A small audio frame classifier, trained from scratch: widths [384], 5200 steps.
Rows from block 3, named by matrix and row number. Each number is 500 + 40 x the weight over its row's rms, rounded and kept within 0 to 999. All counts start at 0. Numbers have three digits each. After the name is the row's rms in percent of the matrix's.
# fc1: squeeze-excite reduce (model.blocks.3.se.fc1.weight, 48x384), inputs 344-383
fc1.0 081:467440442560538471460509525527494524501539491463508472490503462485499495486442454479488482499538494458452482465498492508
fc1.1 163:549460491480420463486445450522465471481478427449508470482471446462472506485465470493492447481486487484455482539491472457
fc1.2 161:474454476473462488506458461473496403487450530455534457475476496483532463453481505480445473472454489478480466514471478489
fc1.3 072:455509495390514433491476490474469434488420451525478455442446439510437522486535452524510536501474517449498450469473492491
fc1.4 097:421482439487473510520478533517473451504473488487511396467520495455498478481498495452522444463493432407521493444425469457
fc1.5 148:503433475505521479454485454473504466474443533525452438446474469493433447492442474451423499483484516509482506505485470526
fc1.6 115:514451475472475459482454481438494494506485470485493549518463436479455444475448512477469420430444496536492452460542496441
fc1.7 068:496448519512514462473517419468476478513510490566558436448507464513473505478454493434473465426521366485396464491501509490
fc1.8 092:469457565437516462515444471431489513445476472534473450504478458475480475519494476482488518500480443499479570503524455487
fc1.9 099:512451481526504476514506458483450472471502390470521497486472486450456446523469478435503480441411487469499514508474453434
fc1.10 071:482472493439513465541530426486455557470514494527492430492512462460489467477448471493471491509473489487481522544495458475
fc1.11 105:450547497488452449472475531453478479469458492472511464466490471499430471476498408506493501466504469502542471439460487482
fc1.12 060:484457510475556440447530481551425525489427499522484432425461472480405510470530436538456507510481489476485428433535520429
fc1.13 078:497475513453530468461502428450511539491534494540520416432553477480445478510486551409474497508470548473436529490471497483
fc1.14 070:408518482461526470491467497513462490475478506536457465526430447513486483477481516454466504444499478517371491469468511481
fc1.15 090:459471492454545435502490455493465452470482466488492419516519493493438532518465480495518490499454510526429504498479493509
fc1.16 122:441461547469543550524494503465474472465534487510426501464438453437440468498450463534487461469446423428505438471494491471
fc1.17 065:509538499513451495511509550499442425399478449522502447506515486458443486499484474422469522457486450481455502480484466483
fc1.18 056:434450458419538486492482528485469518584520487541532510480450472494444463457413478429503497521504404446501491470520533413
fc1.19 077:507459482487493427527461442496475549507410456480368502487475497433518520531467510473509462515487469515425423496480441541
fc1.20 052:501547548508446480489503479494525488450545529516511422546461571472430446465467495505518496539472541468480564496489466487
fc1.21 103:512505496506532484519489484511478506512469427566569505529485497552547519507516483489513447512507497527499452467521482432
fc1.22 079:502495534538503486526521473533444510453514498492446491473456406471504459542439475514446490449451498515470464534426528472
fc1.23 064:435473491484474468425477440466526563490452537480451464503465374490467516447509466453439464468471451446437446512529518528
fc1.24 149:464475527451471495531471447539474474500527497516525476478482446489425499484479457477475447488477506462473491499462430469
fc1.25 112:508459479437431503514531491460434455476539450409479474452473511430481456491507520423469477437475478502460396492438474426
fc1.26 132:451486520458463545516505494447469479463507421392562498507514477471504499502521495499501472486485476454430442458435462468
fc1.27 117:493408493463517513483462473476466463512508468423469463415449531441431489511550459532474475431506411522466445479470501460
fc1.28 087:492463491500475514491495496496435513488516439522495454503422464470474459504446563486463451425533465482493413520501497382
fc1.29 119:475442473523527490483520434439503478520439536460502446468450486477445442487445496474465449459489468512455478516483467454
fc1.30 112:442453478439448490471463442371479416476447432447469458442482445434479452447508512493458460444470456460503499481490495488
fc1.31 145:444467482452477497507511464464482458461460519424459458500449481487468441473492483491491461478508431523526450461470482436
fc1.32 122:488484517436478473478488473502484485492466541429476469525477415462454483497450497462492450496448479465468495500451480457
fc1.33 066:493505447523504522503478399409481435522543392481464459529460496437468452486499490538509467527522400379510490486483465410
fc1.34 096:459446508488504476501484475454441480524435449531452467487461438479450465511458471488466505438492494454466436482512478470
fc1.35 098:427496513448445533490496477476471496491485389426438451501477452458449444500436475470471499490471511451474507477487492507
fc1.36 068:466467542440512482497494470404468466488526405541473473498515505489563495504445455500473561492529427386466489496535486470
fc1.37 099:482433485525504460497493476422449529461484456458468379414471477441439449479520491452484490455479508498461448410501502553
fc1.38 132:448454473561448486492461463473471520449469483459506464476522519467485540499485440515469501464466464504511461451467486573
fc1.39 118:471487513409408511466443456500468453493474460453484480468441495495465533528490453438455490468459464450417480481465524500
fc1.40 127:511481455476478509500455452524502497538491555429473469458464482468495513526459506458485495489447466523426472483451509446
fc1.41 065:499487496508470487495480372489442431494432425465432423417443461407401474457505489458465492463495519478532422481487496434
fc1.42 052:472560495483450523507466548520474452426471454522468472499564556460517511525442483494508472504502464513478490498496506456
fc1.43 069:498463523479512438497498523454452468493564473484428438435539482473444437473519504490511492457524432490450453521496483432
fc1.44 062:504519555564566457510482463464518453522477506428503422500470484434541418509501500510468541477522444432512480453505532523
fc1.45 079:506401480514455491525489435491471478536499472470418505504435475434522521444487436511531559499493473489493424473479496456
fc1.46 106:489504501424495519503531470513448507448491415459408455502456468466581413457502492502470488486474464477444447557513527483
fc1.47 064:446538485501475484515461507460491459455539488481545487463466510526531487477471497504474496443499469497443467499463482508