From a checkpoint of a small audio frame classifier.
Training: batches of 64, held-out accuracy 99%.
Data: trained on synthesized solo parts of chorales (CocoChorales), 39062 training examples, 8.5 epochs.
Rows from block 2 of a small audio frame classifier, named by matrix and row number. Each number is 500 + 40 x the weight over its row's rms, rounded and kept within 0 to 999. All counts start at 0. Numbers have three digits each.
After each channel's rows are labels from the 100 clips, of 14976, where the channel reaches its highest value: "strongest on" is what is common among them; "peak on" is the class under the peak. Only what is clearly more common there than usual is listed. The data: synthesized solo parts of chorales (CocoChorales).
# c30: last pointwise conv (model.blocks.2.c3.0.weight, 384x384x1), inputs 288-383

c30.168:476416505513522467522478507457513513534445464450488500523507511572432517565515486460480519500484479466466550471463510506468520500538423557471420477443552504522551523456493549520534468504508578557538505586522489483496524562499467531502468536479512480501452463526477494562500492484467403492
strongest on: horn; note C5; note A#4; note C4
peak on: C5

c30.263:476546502536540540523557520480470476506536494467568502553449484552503493459443517490515522531491491488567466451471484473512519544498537500493529555551468437444547457441543467520523505497505505543530477505498492491524508457499525586486460479532501492517506466418524465418493488521467517521
strongest on: note G3; tuba; note A3; bassoon
peak on: G3

c30.349:490560460506499501478497498502444464490422481454431476524487480503554562530521492422467572497472482530520530512539487480482524474492547443503489476459573492539426512480526511461419551512471475534518452487450490460468536475509449495551440457488472528478473526436473517453448499465474530528
strongest on: tuba; note D3; note A3; note D#3
peak on: silence

c30.254:507491492561475531501551483485486518470499486482491484598448473452554516547541537501543473479490482490552531475583499473521474468517519507505533548545567484533396512504530444498523512477489575570460492528502522506507478515489552574447514463520532490464471545485504486431490492509524513478
strongest on: note A4; horn; violin
peak on: silence

c30.288:539454502501492538447556411444494488474542526498474535445551546452493467543518455492525491488560548516504461521538491530485471541499525471474561514561535490535472492464420471504522532509524475471541483495461480498537522463513520463503530445552486586481518494470512523455511497489528420542
strongest on: note A5; violin; note G5
peak on: A5

c30.6:487551481453500553506540502507559538448523498478521472580546564537524532583547570473485474487482548565522478514460467501547476479505518550454536555535506447485493540564458534446505550510465479505486535510537535566504526492485487542466467490596526518533525474498489501446488562550562535548
strongest on: note A5; violin; note G5
peak on: A5

c30.325:499484446531494467454546521431491457551447480525511472508511476483537479511485508474521508564469506455461502516465524496490499502476496526529459504453450494470473482470501511507475459509463515524523475489464495476484496530518489532502438497479501567553463455474475497572480456545494494530
strongest on: note G3; cello; note A3; note C4
peak on: G3

c30.91:491552487499482486498502501538502509514493454488459507463507526466478536562458526454515486482496514499458535473513493521488489515486497523536532540479435492437463502520482537488399482452510532477464560544509456540515514432519492449481474492459567497544506491483537495537497473531470519510
strongest on: note D#5; trumpet; note F5; note C#5
peak on: silence

c30.64:565524506462435504454512516494500478508513487474516494583553554481499532493488489467521526563527484503505497510464512496531489468501489465480496477458522540486525525518483480472490509555507518476529522528441483523426548563545509529457506533548547524475569491498502513470549533560501545490
strongest on: note E4; horn; note A#4; bassoon
peak on: E4; A#4

c30.278:477550506510514526526509488478512528503479503530566550502510449516485525516453508476472473500569548483493506505502561499516528489494571522497532524476512464488486470467451528468490513515507570549484502502517519510504504522542524432475479530563535514523521504530529487452474438533488535503
strongest on: violin; note A5; note G5; horn
peak on: A5

c30.310:515557533553474520563494484474446512521529496523482517516558487516554514521495493476551527536497519509485511470527523564460464453506487535470481500432512509505462485520509525472508500554558491546490470489505479566502493501547528524429467459473459464475520492506457465493524500496497554528
strongest on: tuba; note A#3; note D#3
peak on: silence

c30.269:507544452522440488494565468490486460549483515511481511443499511477517499506522479523497475519510554492415506493466520503505530475499526465493480490523467438509507483553466497543525495512505492478477488482485492526461473506478496526510486511466452469543507527481496502509521517489519536491
strongest on: note A#3; cello; note C4; note G#3
peak on: A#3

c30.249:458529451471441451485466498479436455526490447511495482469480496515502490478489460405530524495506431502459478474412552421475437479527521462482504517467529489531531491526490489523477489449459537541499466513499433486475543519485458574547427442487478499498479514479508528445512485479487501455
strongest on: note A#5; note G#5; trumpet; note C#5
peak on: A#5; C#5

c30.54:506525569505477520475482517474516491519507473452502518448504449499517515445484487522511472502448504471429480460473542495510537553455524485487448462448594484518473504600516460469501447463498524492446466512498468478499510441495487498482485454451479472508517440458466466570486514498465476510
strongest on: note E4
peak on: E4

c30.90:512445492511539473460433487496501521497490482496452493535443460499528464593475505524494480483484500454524508495511523525489476493550499552577505495526500518513545466511530458501536517560487548470535536456499472480514515465450473492477554494483532507559425484472503484491479538519532489531
strongest on: note A4; horn; note B4
peak on: A4

c30.160:533529519497509495452497557488509558503524479557515504450494564480506533529554531456467487508525476533529537585473518480510541522489507499462513495499551487503549517522527550572491532526540427514465517526498489512517526507503519483532470481487492470460559498489495535501519538458478540510
strongest on: note G4; horn; note A4
peak on: G4

c30.244:511504508498520539471454540494490476618533441502512521511467588534494541497531491487532449491537484447473521512455533530513477478525480454492472528489495510447515511550514470479500469504510562485472503483511435452503552510512427525557490450508455489485451535492487475546474519519475465500
strongest on: horn; note C5; note A#4
peak on: C5

c30.179:497520529519484546500492532500503552472451532459517485453538551526499468558522472506509492505473475519455445514498546484525513501504505484456519515504551567436473482480551537471524507463504543425500527499509509540513500471482494480488484469501529508498507473543526473489541505464538524507
strongest on: note E4; tuba; note B3; note A3
peak on: E4

c30.85:505492480500471478513454539413480502526512500499532494525512500543498495541448511503506502528457515555486471515526532516457494515500542495566515506497459486480489514543537468515490485513488479464503503503563527464501523517469471440467522518488489510449513511482496470567507490493500518528
strongest on: note G4; viola; note A4
peak on: G4

c30.223:484516491540520554513531483499524495427514519500596541523542511477563542482526462511533516469506488461537559489565514495497479527420593547494617495554542455534491544499463527468516478486519517475498489532469483591474533488529566454502499516497496464477480490512483616570476574499512454468
strongest on: note A4; horn
peak on: silence

c30.332:488477507520468512464457510497485529540516530471485508587491511497519526505522487436481498476499527487486539502508496522490461507452533542486516497480501492466431542512439518540474437495550514520459481487511483497434484489504513483497457462481533505491510453486493462406529471530494507520
strongest on: note G4; note F4
peak on: G4

c30.84:484504472485455518472493474505475518541458520529497537575501502460488492429483503524459498488517579486528517513477533492519506513542485550493513554447559517443482518569458496547483496561490518566496523480530467530434527518513549554522468463506569508505518468511432532444494479526475471474
strongest on: tuba; note G#3; note A3; note A#3
peak on: G#3

c30.158:518496526487452432498510484500510472505449471471527469478483435467506500483485534480494476518501528481469534506515500463455503522497543515487500456492477538520554492475504555487514501444488549533446496467486495455528481528503517493496525423489505469469463449438500530441476517527520525467
strongest on: note F#3; cello; note F4; note G#3
peak on: F#3; F4

c30.125:479466489476484470456553540507519492526471495478490507481495490506445527537465482485511541487565461477493509479495549476453482539470565541525455524452430527541525509432450547579512436502524467457514457539482494472463516523501485463507460547551515492546456468439499577536493476571483491492
strongest on: note D#5; trumpet; note F5; note C#5
peak on: D#5

c30.338:489553474443503525490498466547507461444486431516528455435500494575432463487512430526492432494490451525502497508486452504488505480506470478459535481510501504479449489519498596592505480472478472514455501582447480509526483538465517489499542478593470484536471513503462489510449491453454470457
strongest on: note A#3; cello; note G#3; note B3
peak on: A#3

c30.33:534526465503523423485476412458494494483477484532490482508482415510532466482482519465603539476451417501503535503481486550488563494492531494551533512522528505428507508494475519507495503534508459507500518538491536479492510463466522485500537489495527496545530492465544482526492519445500509506
strongest on: note G#4; viola; violin
peak on: G#4

c30.291:462531454494547491527519530485552497544505560549463453483475507484476524544464465528498549516550457535533532434490547456513486456546463541494546468508641460510517539530468544470462493460493515528541504496484515567505546594481541507552504481524433489503507460502533476440469478438506491502
strongest on: note G#4; horn; note A#4; note F#4
peak on: G#4

c30.209:513505513534533520508477473505465494507488508518489468499508550560502499529518524485574479488507478500488524541524470496492480507462492476518522518484463482546489449486547538486503495489489514508525522483506520476474495484484466429505495464507477479524487542499479531460507521484529467526
strongest on: note G#4; horn; note A#4
peak on: G#4

c30.207:522545527454463498469506446481501483484506512525476465450526494476503470467473463505512494550480444540482481541534489467499475475536469499543537495545505523457503508544475480508433495519496499523507530494504472476493508516495460489506518566496494492446476504489529470417491471536518451535
strongest on: note A4; note G4; note A3
peak on: G4; A3

c30.10:515547515539500561471445487461526517513511535465477540602495488512483571485489534497482531533501493488454547496425580535531493518468490514458526505515510510481485517517518501628510535522504460514474483486515480495508556468499594512434473491505519489549538453471526602498532504487541524523
strongest on: note G4; note E4; horn; viola
peak on: G4; E4

c30.233:496551452434528486505523482479454498579512479517574557541532498514440526523532519545573499540463482488484448458523547475508445480513491473470545446465538483526544537486483447497481519513510521538492494523510500502472542507508519541560482461547472511508485560439472519574490510456484497527
strongest on: note A#3; horn; note C5; cello
peak on: silence; A#3

c30.47:504511489489544538514519494527476534467507498466484487490496520532543435498533465512472477508519525492509523497480503487504544459496471538573492491540520495482482487433574468522529515529515509471525498528514514506509469551492500490514527563501486491509502467485507436461515519519491438466
strongest on: note G3; cello; note A3; note A#3
peak on: G3

c30.100:521522469479497480506486506533451510490503474517502499587524470518456509540582525569505515518529439553538494456528473426516554510505475502467516440504527575538549556558484497511505483454479473392480527504498466525453475541520577478515464506466494493489476530498472485481497488511511507459
strongest on: note G5; flute; trumpet; note A5
peak on: G5

c30.95:497568460533464507477556510483520490550457513516459490484556542471519518504509526484502525611477533609504517514420530459507556507571460500533467565494551500421462580528483563513454458525451509467482491546528489483481483515513483485518459500484542519486520468498521542472476484520518499494
strongest on: tuba; note D#3; note D3
peak on: silence

c30.192:539460497482520450515425495440463478466450519510481491559527427533535518529463527505507506450529523507510482457473470502508517504482449510492521511475491572508509504510518450528450477546540499501486499503527472479481505552509512565515509445468513486528537488462474548416523487545452493538
strongest on: note F#3; cello; note G#3; note G4
peak on: F#3; G4

c30.299:492563531517499500502483474539534514517569567518509574513468480533484594585475526556457462510518519484472442503503484480474415489512450539455501484478503560497483593503566459511489490467469533522493525544482539520486511437488524513461507494538432546492486445470481508550540526405492520469
strongest on: violin; note D#5; note B3; horn
peak on: D#5

c30.66:498595497480509559502529500570534522484516496502537492559495533497474437561491513510584486508567550481453559495507490555496498483486544477442532533534454482483482545606469497468534412512505500475465475445524480532492516526501524434436518538541488535526482482518500533499522490516539553499
strongest on: note A#3; cello; note G#3; note C4
peak on: A#3

c30.217:534514520494471540485539462517553477569480465487536493523479526474502494463500516475420510458503527530477546469489552493491461496485476495490555476538461489567466493503493451499523453542522518447485491495539495481441536455488440508494474471480513537473476491508493579565469474360514478506
strongest on: note D#3; bassoon; note A#3; note G#3
peak on: D#3

c30.98:524525465500506427486558596462501450442447542484538526453491480442489489505542530521530511524551566484536485483604459534437539433538607467490437500510450526417562443508467530581502473498521507522535498543517461460452445493486474552515459483488515454470502496549527524566477507481521479426
strongest on: note G#5; violin; note F#5; note G5
peak on: G#5

c30.356:542487533548473486465475505518485474500522496505519489530401461499536520512470540500512514468505490480493486500509509479479519495546512514511500467501494546466547503525446497483497524510502504470533478480525495470489497510486500498513531441508493509492497469487461527513519491502481460501
strongest on: note A#5; violin; note G#5; note G5
peak on: A#5

c30.106:526544506511542513511612526483546506469492563504474549497481531529541453464506487587439486555498462508447528513439480467530559531495504534459490466485519480444515457488509549581481464526455459486521524546524528450599490542502494491524549440463462503512500438481478530443481532479467507531
strongest on: note B3; tuba; note A#3; note G#3
peak on: B3

c30.224:475491483485425529448448484520573514494490564456464542458461540517538503490528531455533491455514467455541559502490462501484513521516472489521446566454487464477452473463482503485470427526486478485501484566522545451463537468452471479455479460402552509437448469524483517435462535537499524532
strongest on: note A#3; note B3; cello; clarinet
peak on: A#3; B3

c30.35:481510448508492494485501467511498504503450490445489472512538511515472533482503508485459519552474577528457551509522511482485514490452520543533506463490498479452419520471488487438454495505457484558506487550507462473485486505460463521489480453481488480505453486500505529517462498439509479504
strongest on: note B3; tuba
peak on: B3

c30.29:498480443518509490470504483496522430459460494504439487526452467448519464518518491488472478507489505481460517467502497497528420483442494490509510513483446494521512506548513543442480456458462521449518476387519470490480467498459472509542482485418478453548484524537526480459493509521464510511
strongest on: tuba; note B3; note A#3; note A3
peak on: B3; A#3

c30.219:498535444487476446462521450469525494507513484560498510483524519503507483493484503519445456520529515487523523466530525464438509460527492485487482458474481474527554473484518525556479554493534494449449518537478460545477504509527508493469506542541480516520515485531455538560477501518466499480
strongest on: note A5; violin; note G5
peak on: A5; silence

c30.342:510494482438510488540509517505480481518499497515518419482504513500514509440525493543459453502482456567534527478485509421499518505516504409541486512492517491441484539482499476506506534461501440510495456510441517478526509526514494452539518436538526543536507508461525567450502439488488548441
strongest on: note G#5; violin; note F#5; instrument: horn
peak on: G#5; G#4

c30.82:522513443480466564510497479477460566459506510458485514504475453543448439466509478494587505441528492495497464514478505533512543466559532426445484524497539514521460473430523454518487482502499460515507464557521486540450475520523527559535448490573539528504576474476520514491572505534521520500
strongest on: note A5; violin; note G5
peak on: A5

c30.16:546488465480503474524497467565560556513543508526461521523424506508504429467500472493539493452507421538512482480539553412450486483463555468520480558477473533506501491530512447461492499533517456436499483447483539511484530530485540541466479505509501520525501512467515495447498481491498468503
strongest on: note E4; bassoon; note C#4; note G#3
peak on: E4; G#3

c30.303:512518477471522479512458464447489499492521476474478476434448446491500487451451529460461518463492461473509480535511490505520497540510519518444525475489491525518535437418448466494532527526502463564503470474464524506517478492465513476473534496542519463509504518456553481561482519473472503512
strongest on: note D#4; tuba; note B3; note A#3
peak on: D#4

c30.371:475493468493502463528438519536515455508555567546487461423510545517498506487530427513458478502582483576470501499517489522484549484439507539528476461488623490478463429480497511569528482462476451506519482498435529452529486490445465413485492533491485521546502449525517526556501472422517498482
strongest on: note E4; note B3; tuba; note F#4
peak on: E4; B3

c30.119:499485480469510469495507484508509489488465507530509481447473448498526482484518476454452524470490517502476491477508505476456438460495436549448499501484440514516544518500512487575455553500464476424540494490463532486471481468491489527478502539544522525480470513456459478467480487391501421508
strongest on: note D3; tuba; bassoon; note A3
peak on: D3

c30.52:443463512501523499467437549530502494563495510460501505508506525497522537518493514566480544512506537515488524528473507473511569576454490503488492502535457519549584528469552530560482491504483513500530512528494536527499524497517512464525490478478543502504514460498501475474479461499466474471
strongest on: violin; note A5; note D#5; note G5
peak on: A5; silence

c30.306:503564488492499480485437540447481464561538519511469504471454438519538524520548529509517562461461447512510485522532482484523472490503496483512482449487541510557495468532497526490529499516528518591556543511554529487441491483487528466450454539519430493467497484525523527523536482558487482497
strongest on: horn; note C5; note A#4
peak on: C5

c30.373:506467520492463506491498526527473522565548568496408498478484533471480521530498461520500472509475509526518537471527545520464499488486576531519507513490499534551529473454529540499490478511495453441532525497466505505506550572477513589490522524493471471498484469502484456540524503526534509499
strongest on: note G5; violin; note A5; note F5
peak on: G5

c30.118:491505507491528469558432497443495493532521467479494523484492484460525504515513497469531507478495515512526514525535549568466448473511503465524488460506478505470465476526502513462510526518476494477493528469481502514495524484502499475482519601526539483515503461509579528506492519526473470511
strongest on: note G#4; horn; note A#4
peak on: G#4

c30.189:470463460496511485509494443512500501443469464530451513466527381515520541502438517518508552516478500471448570497479476456531490526482526543528512452446543466494514501481466485526502528493491449552494465486534502492499488493479504523503483476524478482499477527456498527466489502521493477498
strongest on: note D3; tuba; note A3; note G3
peak on: D3

c30.268:460518460550509492488508480439521494533485496504525458565475476535529427498499472499522534481554488461434480493461541509547530488470469522514454493484515514501417465523444476509490519492501559526530479480482513490518510461480549509514455475486500463506469460464495489523512510557455528499
strongest on: note B3; double bass; instrument: clarinet
peak on: B3

c30.104:484520472501497518497458506466496499453552499477486490455561505508540496471490516493522486479512513445495494513537490488513522525522526477499489511561434496509490550531488487484523480501476437483487493495543490504452512423474460534523490562501503582456495556462492473492467483475485491554
strongest on: note D#4; cello; note A#3; note D4
peak on: D#4

c30.287:477501520540503480515473518497511468529456493466466525471456599472478440497542492414456479497502407494428499476466571514443494536505444522511415517462511478491426496539468481576543482482496498516440488529509453530526552478521501468523546497463477514493469517471535550548478526536477468482
strongest on: note G#5; violin; note F#5; note G5
peak on: G#5

c30.170:505515522545505487486477500456431537508475479475462514499563580509496497563488489448496506513479491511503515503452534441518455554508543564480500519473534484513536586460530498511523501470468464562461524489519471513499510503464479479529486502443494466459467533468485429519520476488448474537
strongest on: note D3; tuba; note A3; note G3
peak on: D3

c30.50:416486476492477513494486515561535497495508478477489495480506538443512492435515503536444454533517503491503561475485485510500512484536497513539452529510480492512531532504500526489477483509493452490503511511474530501468531497494489429455463473476501514488524517493480556519485509458444471530
strongest on: note F#3; cello; note G#3; note E3
peak on: F#3

c30.25:502530514501492535484490461527440478582516502543463448512533545560505518537472513483550506559556506472438447500532479453447543483522494457488527477476514480477502510604475479494474483518481576533490471497498523467498473488462483477459488493496516527522485514455461488425502484582506510468
strongest on: note E4; viola; note D4; note F#4
peak on: E4

c30.173:512491527503497454495501514516546523471472504478528504565492475480483572503531519504504473497483503504488527475483437455475499428452494452504474498519560554453562524416477555490501544480518504562428505499635471482527441516505464555466503535478525511445522472464514475547528493466498535547
strongest on: note C5; horn; note A#4
peak on: C5

c30.281:539494536470440506462423435489474535521528519497541539474537493500457528513490512476599560463501521501484532533543474515502474500460540472439462505487427469503419476545419480404507502482489513496472519485461464507466487546515513488512529534450529557404535531523497464469510493605481533501
strongest on: note G3; cello; note D4; viola
peak on: G3; D4

c30.174:527490454480499490550464539479455538490517493502546486587452465493464505580493543517537440492552509523466533513461502466505516551503515543512485484551478541488409521439540505490413442514514474483503520526513519508580479490513540419491539448567467525514537526508491555465504567511549508440
strongest on: horn; note C5; note A5; violin
peak on: C5; A5

c30.154:529468519526502467485513483556489455564412541564490457496469516490511520487528501456521509503499459503527463475496506482468460515462478481505514498502523485453534471421513493535485554450484458471505494495494484498516475470460455607489505516561455450518487507530491476463504477431487499455
strongest on: note D#3; tuba; note A#3; note F3
peak on: D#3

c30.120:495537468506417570450466545493550481513520500455506517494526509425494527550533473517519486497486466502554551526422501493521541493538504473494528462533466471558476497505492512436483483437480554502490474483497492446481554418492561498514454409494486480551478564485432555555474478485514555539
strongest on: tuba; note A#3; note A3
peak on: silence

c30.284:568543518496461525527503480459516520529512523566499501518480537455460485441484555546515519488519525515534501546452521546519493512506491514471483470510564505457496516473512485477512493506520482526506536569550517526526523535518518488494537480511517453512556505533488456499494459490526475485
strongest on: note F#3; cello; note G#3; note E3
peak on: F#3

c30.40:486494490482485509525516488518507491514534446438468494547526492578455537474532477484508481514516507475429490480583466536521492503495459426465534574545534529586450463456502439505470476445527503484492539514491524486497488469510503473502467578528489499513496576525542556474547503548569543565
strongest on: horn; note A4; note B4
peak on: A4

c30.275:527471509530497555501502456540452495500482548521549504469520472526485521490509502503471506508503442478537523546512505493530530408454524515516607479496436505528527444469448496478569516449533552526500551456520485468475533452530550484472421495494505455504495484516478489518480494495496473499
strongest on: tuba
peak on: silence

c30.238:466497500488526537535427457463570489529444521485530466501473498508569457440516504459521490475479480475515497449555484506451510444473430491586523477434465508455472535503506457479463504456514485491521499489543506502517538464480479512507468544470469506500469508537488483492491477479527471457
strongest on: note D#5; trumpet; note F5; note C#5
peak on: D#5

c30.346:404561511489424489462457433461498481516471514557543507499480526419504458503552480517488505452447499549537500476534480548463542545584467483512542462512510436534464496496490545518535582527494479462466495509529523445526548530487490487475541467488581489519483423535491513494486466505516517554
strongest on: note D#5; note G#4; violin; instrument: viola
peak on: G#4; D#5

c30.96:482562485500507453511497518547539526483467518522446444524486527530502469491511497559500468528497463579482534499486518453467529542532510446520472517504500486497523491456535477515534486552443449500466534463467526448541483572480478492519541573541507489516424544434533527530511471488509485464
strongest on: note D#5; note E5; flute
peak on: E5; D#5

c30.20:537451477513473477505515482501432511511423491436489472526511500474521498448508526433519493446465509504425507466533521494460485481486472525567461516443553561469522545507490467500515494450483473489507475505448511490504502466479500446538497524468529484473528545424449463565477486501531475509
strongest on: note E4; note D4; note D#4; note C#4
peak on: E4

c30.210:466487474536478500530497520465503468483493551479488543571518505565524529478517569537483514496462570461465496478495516522483496484461421499449487516527470486537511486538548501567491491496526530598497478457537425558473508459499502518486439469417466553498539462488532583513493524496486511453
strongest on: note A4; horn; note A5
peak on: A4; A5

c30.353:476449437512476520451527500525512443500460515540526528549502460464552489578522449497521484463476479484491526493475568482541526524518484489469515446560517488539500557518475501441516499520531504499482522574493550561505511434472500501511549514505528477438478476525471548477493495492535518454
strongest on: note C5; horn
peak on: silence

c30.196:459509479562495484565568524520493479446470545499457474476464498502497481453526507482432462519489474470469479486446486503483617534476491529476498508435431491507510529418511499490503502474470527493493536532503480547571514483478517540535481538492457467492490516533509489533550508524514525451
strongest on: note G#4; horn; note A#4
peak on: G#4

c30.12:483518483502462511506504500506541464490484430505481501460518480475480547500539502504441475500502579503483499496535442494511505441511553511506556503494485511453439457474424480484517452510534445462501564482489478541471520491502531558515448488538523483519520461426506571508497529493503513507
strongest on: note D#5; flute; note C#5; instrument: trumpet
peak on: D#5